A small rotation predictor, trained from scratch: norm layernorm.
Rows from block 7, named by matrix and row number. Each number is 128 + 32 x the weight over its row's rms, rounded and kept within 0 to 255. All counts start at 0. Numbers have three digits each. After the name is the row's rms in percent of the matrix's.
# q: attention query (model.blocks.7.attn.q.weight, 320x320), inputs 214-319
q.150 097:105114134092166115135141104106085063093162129140090118148141183187199093072031156177154134107119151146152120137115121142194126079147162076122165196130140144145132061156171087109110089159158060165144121082096128151163135136157141150159162216162084099110137077147099132158092113144147112156120130099023138115153120123156
q.151 093:149138144151084137094098144113151131164119058069117142150086123055122114165113153137111151159146125146071161140204139103173177086139099181111058175106117195109083195162095109170091183117097162113074157158098164152137111130089088198099085119120159169136151192127126074104116117058110085139078157121152171134159101117116
q.152 088:119144099160127188130065096150126192143050153083137111092140119085086111104145152129144089123150101124074157082139160085140145122127152139119059094070087153144112171091141155149164135148145126051127152102217094123055079116060090179104145072114093150111111108134167106138108090153183134158114153078155134175134102145128
q.153 108:164201104147110133165126137141106204134027141163090111167153180150122181133164117104131103132088123122105132100171070096099152119158154160136148136061104132087144173105115128081167066160149104134157102171097109131081108139121161135081132085096138159106087131148120132115130097159106138094118123153130092137112116122116
q.154 112:132107101131155178151128179206190176138101124121124088103146110093091136177140133140107127126076139077066160095113151150099069157110089128208113123111115141114103164116060101074189122121129135128139171145137142121055139184152136154092070055158097140165130161131135107166153120095115159144065169084124140079118152158136
q.155 094:102145092128114153062076115152194121178144135177140126099090084097145108178121101138126167128155093119080143110152173129085105138087129149148096136155189142129133156147139113163146207157106087065118145115093122167114111176075097120080107102138127181138147150083199122108110119125141107183070163089175151127160159120127
q.156 074:139139141144123129163089084127129164135171185173096143074106102122099121076157154094147122129102119118131108069095116091063154136111158118122133101155134092153145110132170182134143100084166174090133099068221065086114108115146094088119158097098101116139117148129188109159122136127113103166146155119122151134125121130098
q.157 078:090149203149148067194126153103144122146154094061148106160150153150114150173148125131195087144064121101093160103138123120151103146169125175175093106129044108082148159065128066117080123136149143120126175098149127166174173134136124208169073120144185119078121095169138130085120145105126180098094174093125097155122131140100
q.158 085:124103160136130088143092148139090136085147131097113110129099110115133083112140139130147114174115125102145084204160132076213134126102087084130094101110138173099103143116072086188140108098128114136150171173084124095183114122106111130101146159133151136109198181180102168129105169079086117124132149111077103097123117172196
q.159 106:185143083124140144102141147124092103103136129092097179149088111136134092123080117130121129142189124187107114123124132157152159131098112095047116111156143120162077131173154162149064196132090085152108145127144157105141079147073118167096094111108106199170172169112142114093156126087167105178090111111191144149135073115126
q.160 107:133189153086121165138146128125112137171119074129114167150173145155163118115123130087116146186142140188138123188155048115183142066141086168061127136148123165120074141161151139126119118128137159160126067209128179128132151137143168146118101100103137167114145180123060108134117115166097093072120185208141163128111077069149
q.161 079:109150124172143126143126189121145133120125138160183077115163181177109141117198152131123102138034157095132112104192127114158096071096112119192116106141103145132083119122116099086119071113163149176189102137133117124132127118162159096146124151144122105088117115182070148151097168156103147100130105145053085100140164139185
q.162 116:124156098077109092108110121143128133177137118060086178103139104104121145172132060108144108126148120156115133146188111092168129094092096129093081087115115108142104192122119107104124179150142126142086142062130091123177175155139139136129104152090110154131123096152115120154130149025084162174106120157178119214093145084122
q.163 087:150137062094143171075140145147175140195071099117114117172136087106084147190163085146118186140165088128075185114149156081082153145114149170152080100153127116112092172129119143127157156089166191102125162107121144119129125151112095195073034054115123135149081122113140096120106138087095171170081107064182172130133138125113
q.164 113:140131113165146147119140198187140168125101166117102108128136105113062091103087108108165109187065188075163118063080159144139110183061097087137148110082134093100143111117108094123120078076121105129230144157114118146174120149119186106127124119169172110108121102155159193162159121110109184133148110143163056129100182180140
q.165 111:179107122135195091127098145099218134167113090147137129140118175130143115157149108097091126117112140083053144188140120143156125149098072127139103167189141132153092119082097129128096108100118124157128166115134155090144126084089101180148103151183133105126150126130129101154106058124185103144097138108133129105101149153166
q.166 081:102129121122145133122161127100112112101157104087145142142151181112094140169155130122112127083156114153166129154128118103142169137154161110111152138139103161130128142129183148100211140173157143156131114169138122073046137083109113113110088094086116129109115155108083070126167131193171111126163108175146145127220108114136
q.167 102:106185169118131122162152099099079141106111088110128165175158145139173145071130150086146112148130148156174099189156086116190125069177165183084134100173156120104102128130110095151160126155133179176144079128115114114136167123190159122167123149084116108094128159139063118103124136125083166068140114168133120094069086127152
q.168 089:164171170140127097142106083150100148128106154158113145083074124124121135103151126058124087178124152176171096132150068070153145088130134192106079124097112169118143143122131144134113139088149125087125077163175172127107129107109165126091135148090105109122232137131096118097123089092077123106141214145125129155072079153174
q.169 083:136145116200058145179146106142107087100126143041145148110140124146153109077154159133142132098154178125131109128138171150116086090183088075122124156135076170157068069100120128153088122081093112107122081137190122195110062087143160128131160139098163126092153188108123137073152134157097092098142176139115160138046119104159
q.170 096:126133123112116095156107088121065127080093182082150120122197136142174153110073145146104143080127150106095108149175089067102090105096172191118136131113081137203142127089137112152116177138103059113077113100127137095166134094112127140150175184131135102110154141125134122119085084106105138150124174074118129136120074137092
q.171 085:143082071116153127091115196120119188115180107121144092203174149148092121097129082102205134134108157102094159147131170152109138184120129101114211112103105148131085106119125096100162152157146122133128123113080107059166155106080106108195118103167157119131088154128129144178143185106110214145113108184170113138118144139136
q.172 098:159089114139137150159141115113130146100105156163167145136108106114162090091094137136080093176160079153097163130110093096118160134145120146107092119141142143162126151162103173141098151110118186075147161179179207133130140052093087138079084068113116144191194129106058091067077131109138058175097153083091159124143081115122
q.173 084:173136101093086129131106102116113112089086180114100160079128120084092122118148096139125127167138152116107122142147099083085121131126124120083125136070119123164110137112108121127092144050113126127142133124180116120153123152128111086106121137097112126094151097141138145151113113129149129125119194139172089184050110127207
q.174 098:120120139240178102112156189128102114144129141109143125127159134086123134116127088124162131113121190107204106127106139145139146165129148098125124165150090084108128076162102068163122100132116127139211134111115073133134138182131159087151153146170138066107131117114140160128134153127104173079143088141147093083078164147125
q.175 119:168103104111155147151112159121171116142093108139108142129118116128141094163103139119068125138130145098095147130164079062151108122079065142119095187140099148159102164066100122114119150133127103122144148200165148121146179116111133161100086143140139136169165104164084109124076076119153092110062157105189142126098125126144
q.176 122:149149085121134100143117120099173094144155125159118145124093112117119109129133138128079133134110059098116148142146136110109125140137172159137064109147154118191196154109135166167116094217107159111119110117101106095093116143076101133137127116186147115143101099074146110111114152099164121219075110080121132101141155058096
q.177 081:082118184084130082118115104153113124163141130152106165111118108115114087140125118135140140148092159111169115120139083145119126116175061149148127101079108189086130116149090115150088144107119141138164149132064125125181150160150149091179138162147132143124066131137082090187174104092109151136145057109117097159150177132165
q.178 085:149081117188153107133146120102116100101117090159176144133123154064146099091166082154113092178170080169118141166121132102123152144153170133115103110142164088176132121147140128165144141154109153123147133095099151104076137135095123132101111107136101136080144137100079115096057217118153131186118050115163110110192140078114
q.179 086:156141065141097132070121091187112109110116161131070116095074138150167088104100139152088074149096088101052164087130130150133088113179163108163109159091129104121145159159162160126156154133169091127098149105062146178125123154072107197086125110177068149145143130089172139132086100148158142189080130077104152147179150127178
q.180 136:109113094077158132127089155157128171166123175091099065083139122105083123156128137141198111124073147068114116135098151152078102176130111081194133111098098124036126137101125127095158103070177085153156196129101128137169142154177146122140116123166110124126136115156172167210130120138133141122177132120110128143144174163194
q.181 101:128115156169116091177154143141165148120102059113140105156203187131107126168145115146121128202124110116127118131145155106153172151194102137159098161129121118121104131129105090111118128118175116167112144102116122153165144087120134162138073122150189111070105115139108151119088099129120150098092097120096110142114164162126
q.182 098:192174161130119099076127092119104059117145083142125191210163184127189074111128167097094162126177135183127126112191090109213164058135112152077122150131167089169087203158148118117115150158127150153097071171100110193145118083125122166100134181094131170098133131137091078099123146108124089113085097124104118135116088085141
q.183 091:143149118136103187150129096155182173144063092076138124137157077114076130109143112182159150140090106088124138112150193146117151128127112162185114096132168088123068102137083116126163132135167151078051112096148082131096143131171111162175174147145132118125077158160105136155110206194149143129112144089101098184098169145103
q.184 081:130102093130099129173140196067171112097113050160153098190143144119076149162180176164083161158100066119082153102207098112127103143100113150156106134129135108112103146135069101095149141133158129102110095207175077098124147123119100144077110135154177127109159148136131058182146133096186163118065035100101098167068151137162
q.185 082:101187140145087106109169089093120120111107071161116129139173111118144138151134127072068149086143105146142128103168084125123123107078160153103102129132102134131081184135113122144114168165153124081099158157165061139130171132125115185110133148100125134105115106126127060104132075076113124141112123068175146092162103128076
q.186 100:197156136115067134054157129153146109089114097191081179167106138127152154101179071166131153118132123180146088038165120127128196096129145150096124146124175094153130132207158122112095207161145121093095080136120129143124140144087117134098148136115189132088098150126108074135126139146136129139087053120158106163119131163110
q.187 097:141108191112108131083120151160084126102127140038168139142152130079143097104132122158200219105148206134158045172077146150117111106164100080110187124082162091089104124111104074130148111113122100157137130062107082139172156115154102067188147158117157156124115167173105190172198179163099146115161132170151157134074144140148
q.188 096:095164163099136130181132104115112167174120108070154114140132169112119192168160158135137121153138150112131129194131093143128102065157173147108192135170159161139179133062076121112170095098134141151086136065166078067140131143181127097170155158134119081098096107150120175096120071147087127048138171198145122120070100132086
q.189 100:103088196135159111153092124093133080118136096138214096120144126130146070168164122093188126134102145092088115142152171126090103106097119096162123138167109148105095117067074084108094097108130142148089165104140093088184168078200098128162115153141124074082151160180134150168140152099091166099133142155072087130116136170169
q.190 092:136129085118144162131098138128051107113103182128109093084089126139133091122104101136118115129088148116126131153111132136130150162135090096145115125036140103077142131166142164106192142108204058111163179134098135154107141181131143107103171039154079171199164137113147136187175089090100152156163116142106157124098167137207
q.191 112:144155101155146131118143152106141110177123095120105123169117152062125127129134100097113112147114123124109133139153130122160110132158131111136084159154167114108163158158104097147159119183185128096114123141126123158107162158090107196137121130189156090141145116113171114148160107119147141152079119108136161078152152072124
q.192 094:147176128105136078135107105102115101178144104091097137180105127134122132107126112154160188105162132169120164111136108147107095126158170173103109139135140100120066138148167134139129146181121144102099105144150100102114135140132091175161174113122198176127095112112101046126125158114099102136121139096151153157111104086094
q.193 080:110091101116124178106122133124170095098126085191156132135197178131095101174149122098106161078136131108131139077137103135103083165049079159165110113123115149094121180072088076114114154105138121091153145137061142074086171165116133099079094138147205186120138092141143113151145139080121118109127110113122121106195130147219
q.194 099:150142101144137129126117173156089164127147147143135158137141113086104158134094167101116080213139120140142153181097076139180133159130133103114132093153174127153228149163137156106159107102136175163145097165143149124161085076101135102124115132156099130150157110135182172083114114126133118144123143165154145134151142091096
q.195 078:118096183093100132152123089144183144139166131138142128174097080154164144177101115115175109118137147108170157133090124100114144109130135171120122166123194148104155134095063100153131141186196133082071141083066105076100157085148126206144142169162179114160092099165103127151142175102129106123160093096118144137158152170114
q.196 083:084146172078126130099166111070123104109128199118173117217197116159166051118136095150152137085134138111127115186057145150149111120124128144172187128156155076141165150047113114112130135091065118149123114085097116105191127104139130095182119129150181072148078112119125108172148172167159136113178124130117128107153134116161
q.197 098:155099073150118129128133148085199123146116097164195142142116106097081115176140145161129181134182106118073137100161178118070112130074099124139107129172127092155106130105095136130109185129060189099144149089135149141097108116100097153096091104107155187178164134136120075115100133072117124161049110089140120121148122127135
q.198 082:113130110118115111176119057075153122136114118140137135097073093151126088077107121155119137128156093117151129126118106151127112113176135150135144146118188149161135100126131122109127092130091146127076144065133117094114150097088070152199176181166158113104048116124082097096182116151185070160136112157114138130159135151146
q.199 114:131136174103114140102126123134118152124141118173109146120109134134164175090151145121121136076147161181204079127100098134100131111148162173093203121134164154131185107150141151133099115142116093125084065153140127113121110123153160080162190127091143146134115143091102106144198155148133140103178093144098154116133110112107
q.200 110:112112097153098137105200150159166136147128135133101150143120092152087100183139106178093165098160101163128136117113163130121143175149156150122113165167220126127178127137121134172122165128169166161133163078149170141082102202131110162067103075135118107145187133112176098110133093164168107159113124071131155118133169087083
q.201 112:121128137074101110158073088142163086118132133123172139148164160153146109076150146149134109125090109077111101101121129145113117137181099069161142157085097156138059124123141124159136071094133095121109173094114092085175165124104056140192159234166131134099057092150101099118102154127135149155138133130042113175100120191170
q.202 099:089089137129138151105111127132145124125098123081154133141177089144118118180144086156150174048129165108084138082114172143093118135129135168163107187184127138070144126077071108137125117129165082109144179058126099145133167165168113148109118163151148092108135085095112135194144148115154130115114120063059161103164153171134
q.203 097:114131148072099177101097092156105180086112118114097162129162116119116086086109109112172126148140162118147121128159119130139121092058060127132124088088103152083086114124117130139153133043109147101144124128188097124147154146139140065125148113109141129119098128142104127131160122096084146115157170182134174136067089168194
q.204 086:076137135129206074125120126097091098093227130144093168160146112165190140133155131106109145057125137140114075096134045177119125122155134171109148141165183187116210118110181097134130110157148126170063131131090115205160137149161159127152128157168127071054161121122087161072156100135121111144134191111157134126148144039138
q.205 122:153116098082112135130146131115176067083085086170122157102101110170112085166147095163081176080149070157059167101211140097090161161134123162116073119164131114181094154133156142162060166125101136132147149145119122121108109167104136160056102142086160162159140134088149088116095092084153071160040119060120100149190100103106
q.206 076:169085120092155110140081091151145162136136203141153124145160136190070152102125117147196129077099150121084155107167182104053129125088136150120110104104111117096044109173153168087139136089114117139124147073109124083185180147150123155158163118096089130091071105152104085154160158096128163135135111076091087157076132144076
q.207 106:171160145130122074112149119123053136113140117136104168096137154141130174099113055146118133123185109209160076111157108123116179096136113153047132155117143131109049116240108127112078162163106108128108104134169136097140170172136137146147178151080113129123105170118114079142143149140121149084151101115103138157113133156124
q.208 126:174122083127142165128121136123172133133069176119150091107134130110106105149150078109175112125139110101065173171141174118151106159107157128159084061122117082135156197090120170112128141128146111071132130087122122082126100155087103158074080104149096132146117061118173142143100139058168158157121134079144099120131122127112
q.209 086:106118160126088149078144118163103077103111098112127148116128127059138104053142139192117186109154152167110110108154166144169107111114139155103116152144182123135125089114103074211095169175122158131137091126127109131116156160118119131099141075088107140135142228100169057122173129147146122116113077117079111119101162140142
q.210 093:115168190100087129125093074093089100144120129083129158166147170127174189104125141079094133109131126160130108131167100085091189082157131146073131098125097095197086140158199174125134120178128149145089067138165118154146121049124126133155136199092090123074143143105084066108129088137155080109121163134120148170120060109170
q.211 067:126128158153111115084082095113150129138102122119153165099134138094198152133134072201108130128129130104094132106124191103121143114112090146100091090142169142149067072122086129156093108082140101175053164057138090135193098101131123117127152149117108131170085137104119099167138172079113151123132115132105083129121135207135
q.212 087:152150084112147118130140086090159102097057125131175145141140127111165134155094102169103178157146077129075154108195120108129191129119161183114101141144157099173106137102145155122104187107094123146121135081139140146160107192117134157095112091121155140167142141104119150094087049092132114184065121136177079150133123121068
q.213 096:123131172135093143146199159109122109126135091104166150156143092092064123120162133158116136131202125173156107140139082150140142132096128099087126134157182130133107120183131126171134137141136180128149109149167154110074142143130089130107116152103148155112168146116094109084145142128133111140102130155143172141115108048124
q.214 085:121106120067092091163108096156121171133112149121136108044106090111120105169123117116138125117116072090113128133159184083079116143107135137157081098089152168122146184088110151079121167135156104100137163089154128127155176098106083129092112119132097187128164111136182129110137091109169129194122154109183081188173151123131
q.215 092:112109148138128140118164170099110088129165097080163162188183099112093126185185099169148078136140078122068145154150110129085168151160143114167115170162117126070114186115085075129165155129173127119124157157065107156089151151138142145116056121135172114104129122130097178088112124116093132104074154127149133166172146130135
q.216 087:192206116103104048119116114160155118146122092127112145105094108151109151075186104109130155122111129119131094102151143103202109090104136151108125114104117078158088106140157120124049059095122101182150088102162086116134137171160142084162184170112123133087059092139166118143121146155141149126167124088114048165075144149134
q.217 092:175071084120112097091160142123100089167171153156159145174070054114108065155127090133144144115159058129101159105105128104102120215118092128137136158150133149138127150178101117114129176179150122085161151151098165131119132141111138144111100129137097191150192144145132126093138153090158126126110095090196105179188135097130
q.218 086:149073108134125140154104093088210122151109068167154108097096110107106077107127090177160149139114102080163137099113196107110163134115155142150089121137174119138127080102134133138130088128169120121151135107114114066126155153111119100129167139165158087139072143120170132141118121136191177163136062106088070154148171196102
q.219 107:125033119131173104099163162120145100141126145118163137159126110139115062128049134147125162109135140078086147142071150207154096181070097077168144185180136159114133095090102078163116138116103093110167196111072170094145125125085099136150098165194153144135151142146112117167121117112134175126085082094111140099165174170141
q.220 100:126205170118078107065144106198097120121109114113101154130156156092141158108086150118101131138102105151163044111156129106114154079159206128100171113076111123123146150148154131144131132090119145080116079123138117113102142127138142120133151176081147158091126117136193131052123073189133059127142122129173154156162087112142
q.221 096:107146089131116157128126127136122176120114154156130112098103148137085149109125202166136089121166145116171095096107140133090095140094176104133136113105115137110114099095099113153170117080133155113122113120191135084113120129132100084111128108109121129137110152123137146149149111138126101159179144149165166116095093132095
q.222 077:133095153101166108136099144159208108133155119128153174104113053115115094128129041084161183086125071138093116149156168077095106166145128132159099130166143162097116163095096143140100148104118127109171206085096169095133083108123141156134115151111207127117102119113119144148124167083104105110108105068132087099167148144102
q.223 120:096096134131177078136177166118165143138144130073113143147112122118049122133147115158156134128071146113120079146124143146191077112159168146148162136173130171107147059091046085128069079133131160152185167130104121103144153140185172123169130134171171090060110098158118120129156131163135162104133150105091079113101199155106
q.224 073:134156091111072166111134168198095155227075130121065092113052075097125135127167110126138197173125097118089149156122148109134074142089092139149138109108095123103157142166104113148181102073069101165177080132081116159132136160181196116099129128142079180120164112106198174131125064137117108164133120146173142129080157083138
q.225 087:102112190194119094120127123079088059126154104100134131189108141158139118163127141116142126142146117157162105144161111127138138077164100165118121210164148126131168129193135075139132121171147113148085104098081138150157141180172112138157151144118124153077144115157125161110158161142117122095132113170098125169139155052119
q.226 102:172102162087082068076174110178126079088171115133155158104096090125125138127185088169130125052139082157133072121132137146138132087133135127100145203169167101111098145136117087115121181126148129137145159079144080059114157158176135110142151144114165160147123125119124149135126201140131142125099146125123143171136188082161
q.227 098:153151117177151053060198095141094106076120126155127113165119173169134206090142101171085144060141149150167107154118134197141099099149148096079170182148179143150148080173135088117127128157094106163156084062114111104165096182135132091132163109129164143099106145157123130130127150140091152099178140143136111086132174105105
q.228 141:135190167109051139160115087134091143135155103116108173112150131146155147093141122048137065104127162158175139127082062131179141116153116111108158108089094143083093109136152166126137066120162159128101107164142102089072144101132141128183162134103120156117086086106046091111148169135116145122136085217131159123088095127125
q.229 122:051161175116066158104133139120076153127176107101105154122118087111157146095164118076130079134164174160193091133135083125150134063115163160101164119133135145098171096144130144174135102132117136124114094179109100145146141096174206095159170156069145101105120131114076117138144144148097100093194142210127167120147074075101
q.230 086:176103140128097162151151132166198100144106107095195103137144070102114104123142145140086174114125119104089171120131157177111135150202095152182081174120152156120124112141123124135109120130121143119118134095133109135059099123081076173159115115151178208145091190095104103151181133129144193128082085115116133114151163113135
q.231 083:101118100096125064109173142115101109096171139105131148180183131140117165161142087151216088090158131146088087089125108167157059151149223166107142123120111157079150116060139132167092157145162111144139162110078130123160130136132157171151091125124139079076108081119093096104097179100117188088159116073138105124171115158097
q.232 088:115140066190035168142098077128169180149135087196154158153138192125119164123164157132165144110171127133109150058151136106139113124121116208121096105114145114157102126113113124169133106153210147083111079113170087130064154113120093107110136086105148130137107105145150062147146140133133096146109104122111143119100098143117
q.233 088:161100131094089163138080067168054192158137145176105113071127078108123118091107115117176114161123115119189146141049156178127129138113127117149164081049139141134156128142162186127150149097102147096146085151109167073117087121051100105143181154163136130136121147165141132116113132139148182193150087142153158169117112174147
q.234 118:093100131136146137101124165150117145142132129118109107082128142124078184118102139160118130070139132113137103104068167225121084144116103071163175164183185142104140101155126110125125116122115108120107112104110104103101098144113117095154162121139181118126087138122157117170185188221176144134179102148081192127158163140139
q.235 090:172128108103070150089166140100151141087063191132124122056090173182108076112111127165142172102133136097081112135131192090105156092138141137126181105137092105162065090152133136159076151118123102145136153092124096088113117129147165070144139119076122092144117190108186165159118120179172139102141185126127097156143103181101
q.236 081:158147137159145096083151149060123142155150089084153161143146120151091155163160076120128140113179127193104098128124140127101111144125099162102144142177138115167150131103164118114085189141090133127101080093208161094147146131136137158160085134080160072115155154111136077152146164163067128056134107142182141154119109111091
q.237 119:109180163095107145119085066101079137085138117138099163112161136158199108110124107099163133141129136157183110113156035090134165097114156140085152088053079152067085126153170180138126090091161125159132106176136093163163145097161174092128143129081070131110109104105114152088136101099083089078167129180146095142126037135136
q.238 084:150142160107175097161129142105187070151122103182131096176154142122076128135112135118139131191103124117115147126154090150144134179126077162164120108109121102130134205144142109087150154101110196168142095192111170157091121154149110143105089144145146179146152064127109132090114108089108148166101101139139096124176147087140
q.239 100:078100102139148126139127144101092112133177143129095133078097059131114152115135085177138122148149105175167088153113112118090141135161123115078098116143155113108158128108124072147133123140137129156180141165160117127164117174137148048118091129110091120124169158123143185104156105114117072127151117168147131115088135063127
q.240 107:130189112073121164134070115156112201135141149093091153016126132133161144107118146039172124148133163128167102108123096101138127126102146112086148064083091079106138154137173160119159103036112085131124139123159085143127132137204152103150172131096108109110096070117095074142123105127048081145175149162134091128088092115145
q.241 107:162088101124132126106112133124125101155153123168163114163134129085129085108118126151141117152144040123071154128122216138114169162138114075152109097157128119177114164173148135173120159166123142091085128141125157164110096114047095168106090121148116150112130182117147114138133168118179193212071094060110164137149131112116
q.242 111:163156105150130076138146152102167072177140069134123140109071116125105132151158094119049188142139101132084164112179090128105136147168163156130056141132136107152167156097140067168096128147171119149152126165102145201085104144145175168096122113128120139102151089087143134106064119139145088133057075088136128121202155101088
q.243 092:110149081179109112149138105116126112127156143171123131109043120166117165075127147133146160131142066156130113120177167136113124125149181137081110086140142081195147142143191119155114135176100168097151094109139126136098126155096100174107138122101112155129139097097184105086139153099165090211080139073107126134171086068114
q.244 099:131095112166141143158129120119117171080108177118196083143143187137056135136089214153165068078138123091145117152089112132083100106118132106144149138154136146104142118095111130073202124141170121049101135125163130079111089051138087108121101105130149123168089150144147181074184138196190078150134152171123176124154132129116
q.245 089:170117113116084099157160127090107079128161083172113143120124148164190081114109143184082161164136051136108221143153100133122180100179149146105112151145115112126151115129175139152131134185093124076105099171101211186108094085114196111117143099155109107161160107041121197073031105146181089104087116142191134143212116122098
q.246 086:143151133131139167081105192145127100152155058109102179094125102055121121128171120127084206123143056164110152114154137099117143092102114146117066115170147138137093122146119094133113146176139127073078100117096103100134168175184119149106134108109117152155132141107207172133116125121190095179095185144149141156131123080114
q.247 095:125125075145118137100161177156144123191132133154151144145124123141102123211093121108084125125139096131143197080110171122168125170088106161135092170184150142071148153081083078140123241162121127108149176158066170134124109101092128126085078096153155137157159130107145147123105090101135118133080112100170169129151178153097
q.248 086:093098136128147196175105099155181148112058153128189066123111154100056156133118138130204069167146128113146114109107119134056106131184155126108105140143163159161104038101096107162111124111101142104121143105186099085079110093163116108122120118098128106168102192183113126116155097143079147092137154126092111146113134131122
q.249 084:127122145193167160147165150139159136195163188140108131126080141127129154065162138050125102171115158123137157112067106169104096128142151113162120191127130118157147090110210080119184113123130126121150134126111127210111156127157124120174130128143097103117131115078103123123174087148084112175176177130108148086105120081132
q.250 146:137096119140158090155136090111151067143128107174132123133076164166129120091138175162100146160110056117073136170131163177129131111183160119149152123146125115195150118147219167117123108175120104156081128089093148127131118144084067165169152178182105169138136145092127083087112118126163107181098124081069150147116168094156
q.251 104:124156133143108038154147158124088102066201137053126146117125155069106107103144176210152171084154142167171054155136113102158137069147136100072150103114046143138102136144113079103088128142132099164156128129143088120141123154156099115172125195127154132110230065138101126095149136133129114145163146168142128126111170082126
q.252 081:111132167107111104113158118103060116179132114077168168184153102099122114154104166126152120076168083152112081146120126135108105113140157159068117150159111142133131172154107145153083199129096157090134105116172110096166138141129114126148118133139143129141133088142175120079127123132146149143126165119144165137100126064116
q.253 123:127129173195104116150159116131077199092125175121140133159165140130173122118081096116142090151181173165163133139063104151146189095096135083104167181120143163118118103152096143093161087102111150147135110123140174132095133110154156129130153121104149102132136126146079118131128118181146149050180081183122148142119085166111
q.254 119:108125115100142181099072126121138175121113130164144119113147132119158115183123095058115121177106117107109192101130161115123141154101101136150115088133124119103159156125147170094155152130134105123107149136131178136104106074088129119083114115111099139148117159092131139174142099116139060141133117134158122133180095137154
q.255 105:143131175077132163122117141133097135161180089084129176155173087093153131173090114102147170138163148195166133166089116137107169140110088086117106149113136134084100176133137179097139164096113146130107127085156160114131181148147088192141127115139151153165113116137106088140170146125115118110135072122130139130171142109138
q.256 105:134110089193116130139165166089117096069120115178107130168146150189122146113108163179040163100128130128131144078123121119094167155078165152121094163159159173188140107162150140123124136161146116103117093177095156184132064135115108139116146098160167080095133144092183118169120122142157131125129050124060112113133145140124
q.257 093:138131095128149113163131117093147127101109184106120132094112129083126130143091105098169125158111142140119137138140133115130074148125129118130087060085072143122134148123109157108161112050071147134173145150149142142078134102142158064130127107100105114121117167143139144127165105085040136140138222136158080096098109048139
q.258 075:139135149163127156132169141177093109146090144147148160174142077102148114071134063104116169110124181195136075129126088075142138130091128161092115122094110102159134169169093116166100171188081111111129139151148113129158155116140088130113183135071063127079142158129082082155170104088107120104116090109155118084117124166087
q.259 092:150116121085137132096098157119160129198113136148106113118100067093062048136174095113132163139118145108077129091121175117072098155125111166168087066122066100069106164085097145158134155060092139104157163145119127077102122131132138164106081145097132176142116108101138098154149136093115146147120097091207098111133103142166
q.260 088:074120170077139128130130122129084176081171097059153146055165082103152153100133167140201091096110107151178083109116139168120152080136151100091160073138134157108119118116139135146094112115121135117122163084179088049194170183142116090141186156100114128112101126142116146131149150103145163109174148119162126127177101192107
q.261 115:118163102077127121130153120101099115069120078125133182150117118146199162140104089095051167094153133191094170098185069064142145151156159229108128129154116122136139157128153117134134184164128101086060132154103118155112122118150170158094161061094103136146132087047102129078097099073117076138104126111154152085137078070126
q.262 094:102140109123115110114193155049104146101080097119131155120183105144115171155153096129066091109161103157140103152199058135140144071132162182077117195122107186108085124174112107113142134158087082076103122153145143053093157132133118110131163157087154125080138125148117109150071175147114151035139132177146127148116086157139
q.263 095:147089140099107167136117162143188182111082069134136105084140088159096101147132139131092186158138127127138167093091163116097119210123049157187127085180138122109167114109122160096113164094084141107128117142159184101128118143181154096130110115122168139118093187102114128146133148092110158125145160093150174126162146150135
q.264 096:105095157098162165173179127168099113133171146140144097134085086126179051114098090132178176137108107114127162208085129190054073186148143142121130096131128129143154154109177154121156180158085068180170176112120180124105127127108084158160138089173075157182181135115112157139174131129054118197118125079171119100114160096120
q.265 125:105172133104104122127166126077096155105149124097090190148122130137177156120138099131146085103156155180176096143132091115164171075178177109065165144090126111099134090137147138102130105120164154131091122144142096144122149105166188093148149120088139148136127126113088139093151132139135092102153155182128123122121097090103
q.266 081:074108122166197075153072128117103088075134157085181112138193120126153097104163153095147132112100161123135050163137108098166144116101130116164111105100108099108140191118071106157135114106138107170100129092096111115212126111119071173177152176159099056096123093156127085136139122078164107148162077120023091087132118122188
q.267 105:141077132164157166187128139125181095158123141102126075123120087112092074154150145179145145111120095089115090128080140133087109150086093058206113089089101096103086158115096128114140118120165134106140168106128159142074149110127094157114094146176117110098155159194129140147172137157158131151117125082119112140133146143186
q.268 096:086124164088092095120136108161091139069179110077155119098129140140119171131115163157175147093129164172165080120114128164136142084167138138113176141123125122059112066109096113103128138180169133122029117145127121136146184111201140138126167113097152097135142138156097156125171139132166089099157114130137144124184120146133
q.269 111:098176140102057189118157133173096186127117104089088173104152117134105180129157131130173139140141132177165140079139161130162179119136141139083157078112102108088095136154134162124135138146174153114124085188173087122099168128159174080107146106099146128067101126109161150158186149163113175093159112158153139201104145118112
q.270 077:176078138118129121141142164151135178120126182045137167115116092094131121046160104188198120053175144160104098127123168086151141106164116095088145166148092101071057100102096143122160091062105138094138163076160059095123153151140147143170150116084132104140083095167084199112089212158132143095130139113149122081083090140147
q.271 104:115121144143117102159147131132126146061145148122136112172182130136111151100105139130156112096081087090184101160138130128142129092130156109132132190132141174149103099128134067155135081166123144107133140071091127129189151075123071114148122186148152080098116142196129149107085162173162143109161168142052128129135167158127
q.272 125:152125174146072128149087078152095117083165150116211165098155176102196131079117134106116086133167152169159085145110118061159169069099155098078149119149114127197084133133152154131164123148149119140099110109157103112096103099132106119124166124077116125092189183156102114079139150102112114142132152158112117121092037126122
q.273 104:086137088094132171104105126104173086157088072084126141150163112078102117148166096133109150154138136120091112104188100122123077096097116168123085085151094184141131137112086089155092129118138135122172121156145071153120170161149175118078056129112085157108119116191153148082139157113129163078127178136153081147143128067173
q.274 071:051107192133112160135103120093149132144168121122158105154115076135153152167156149144100130160085080140073150150127087158141157122187128141155081077193119147143165124101138086182130096112141170102109095147089127164120107109124125140138087175117137106150166110104169211071079161127155073140105160143088138169098136148146
q.275 108:168064115095122124118124155155172099129138126134181139141139124121122073116083115124112126162116097098092162150161169097128142138089088130143048127171172107133124174124118134154153191111118130111151181106112168141166100139113084148075108111165161143143200132154164106082097137062148114176053162096113119142125140116158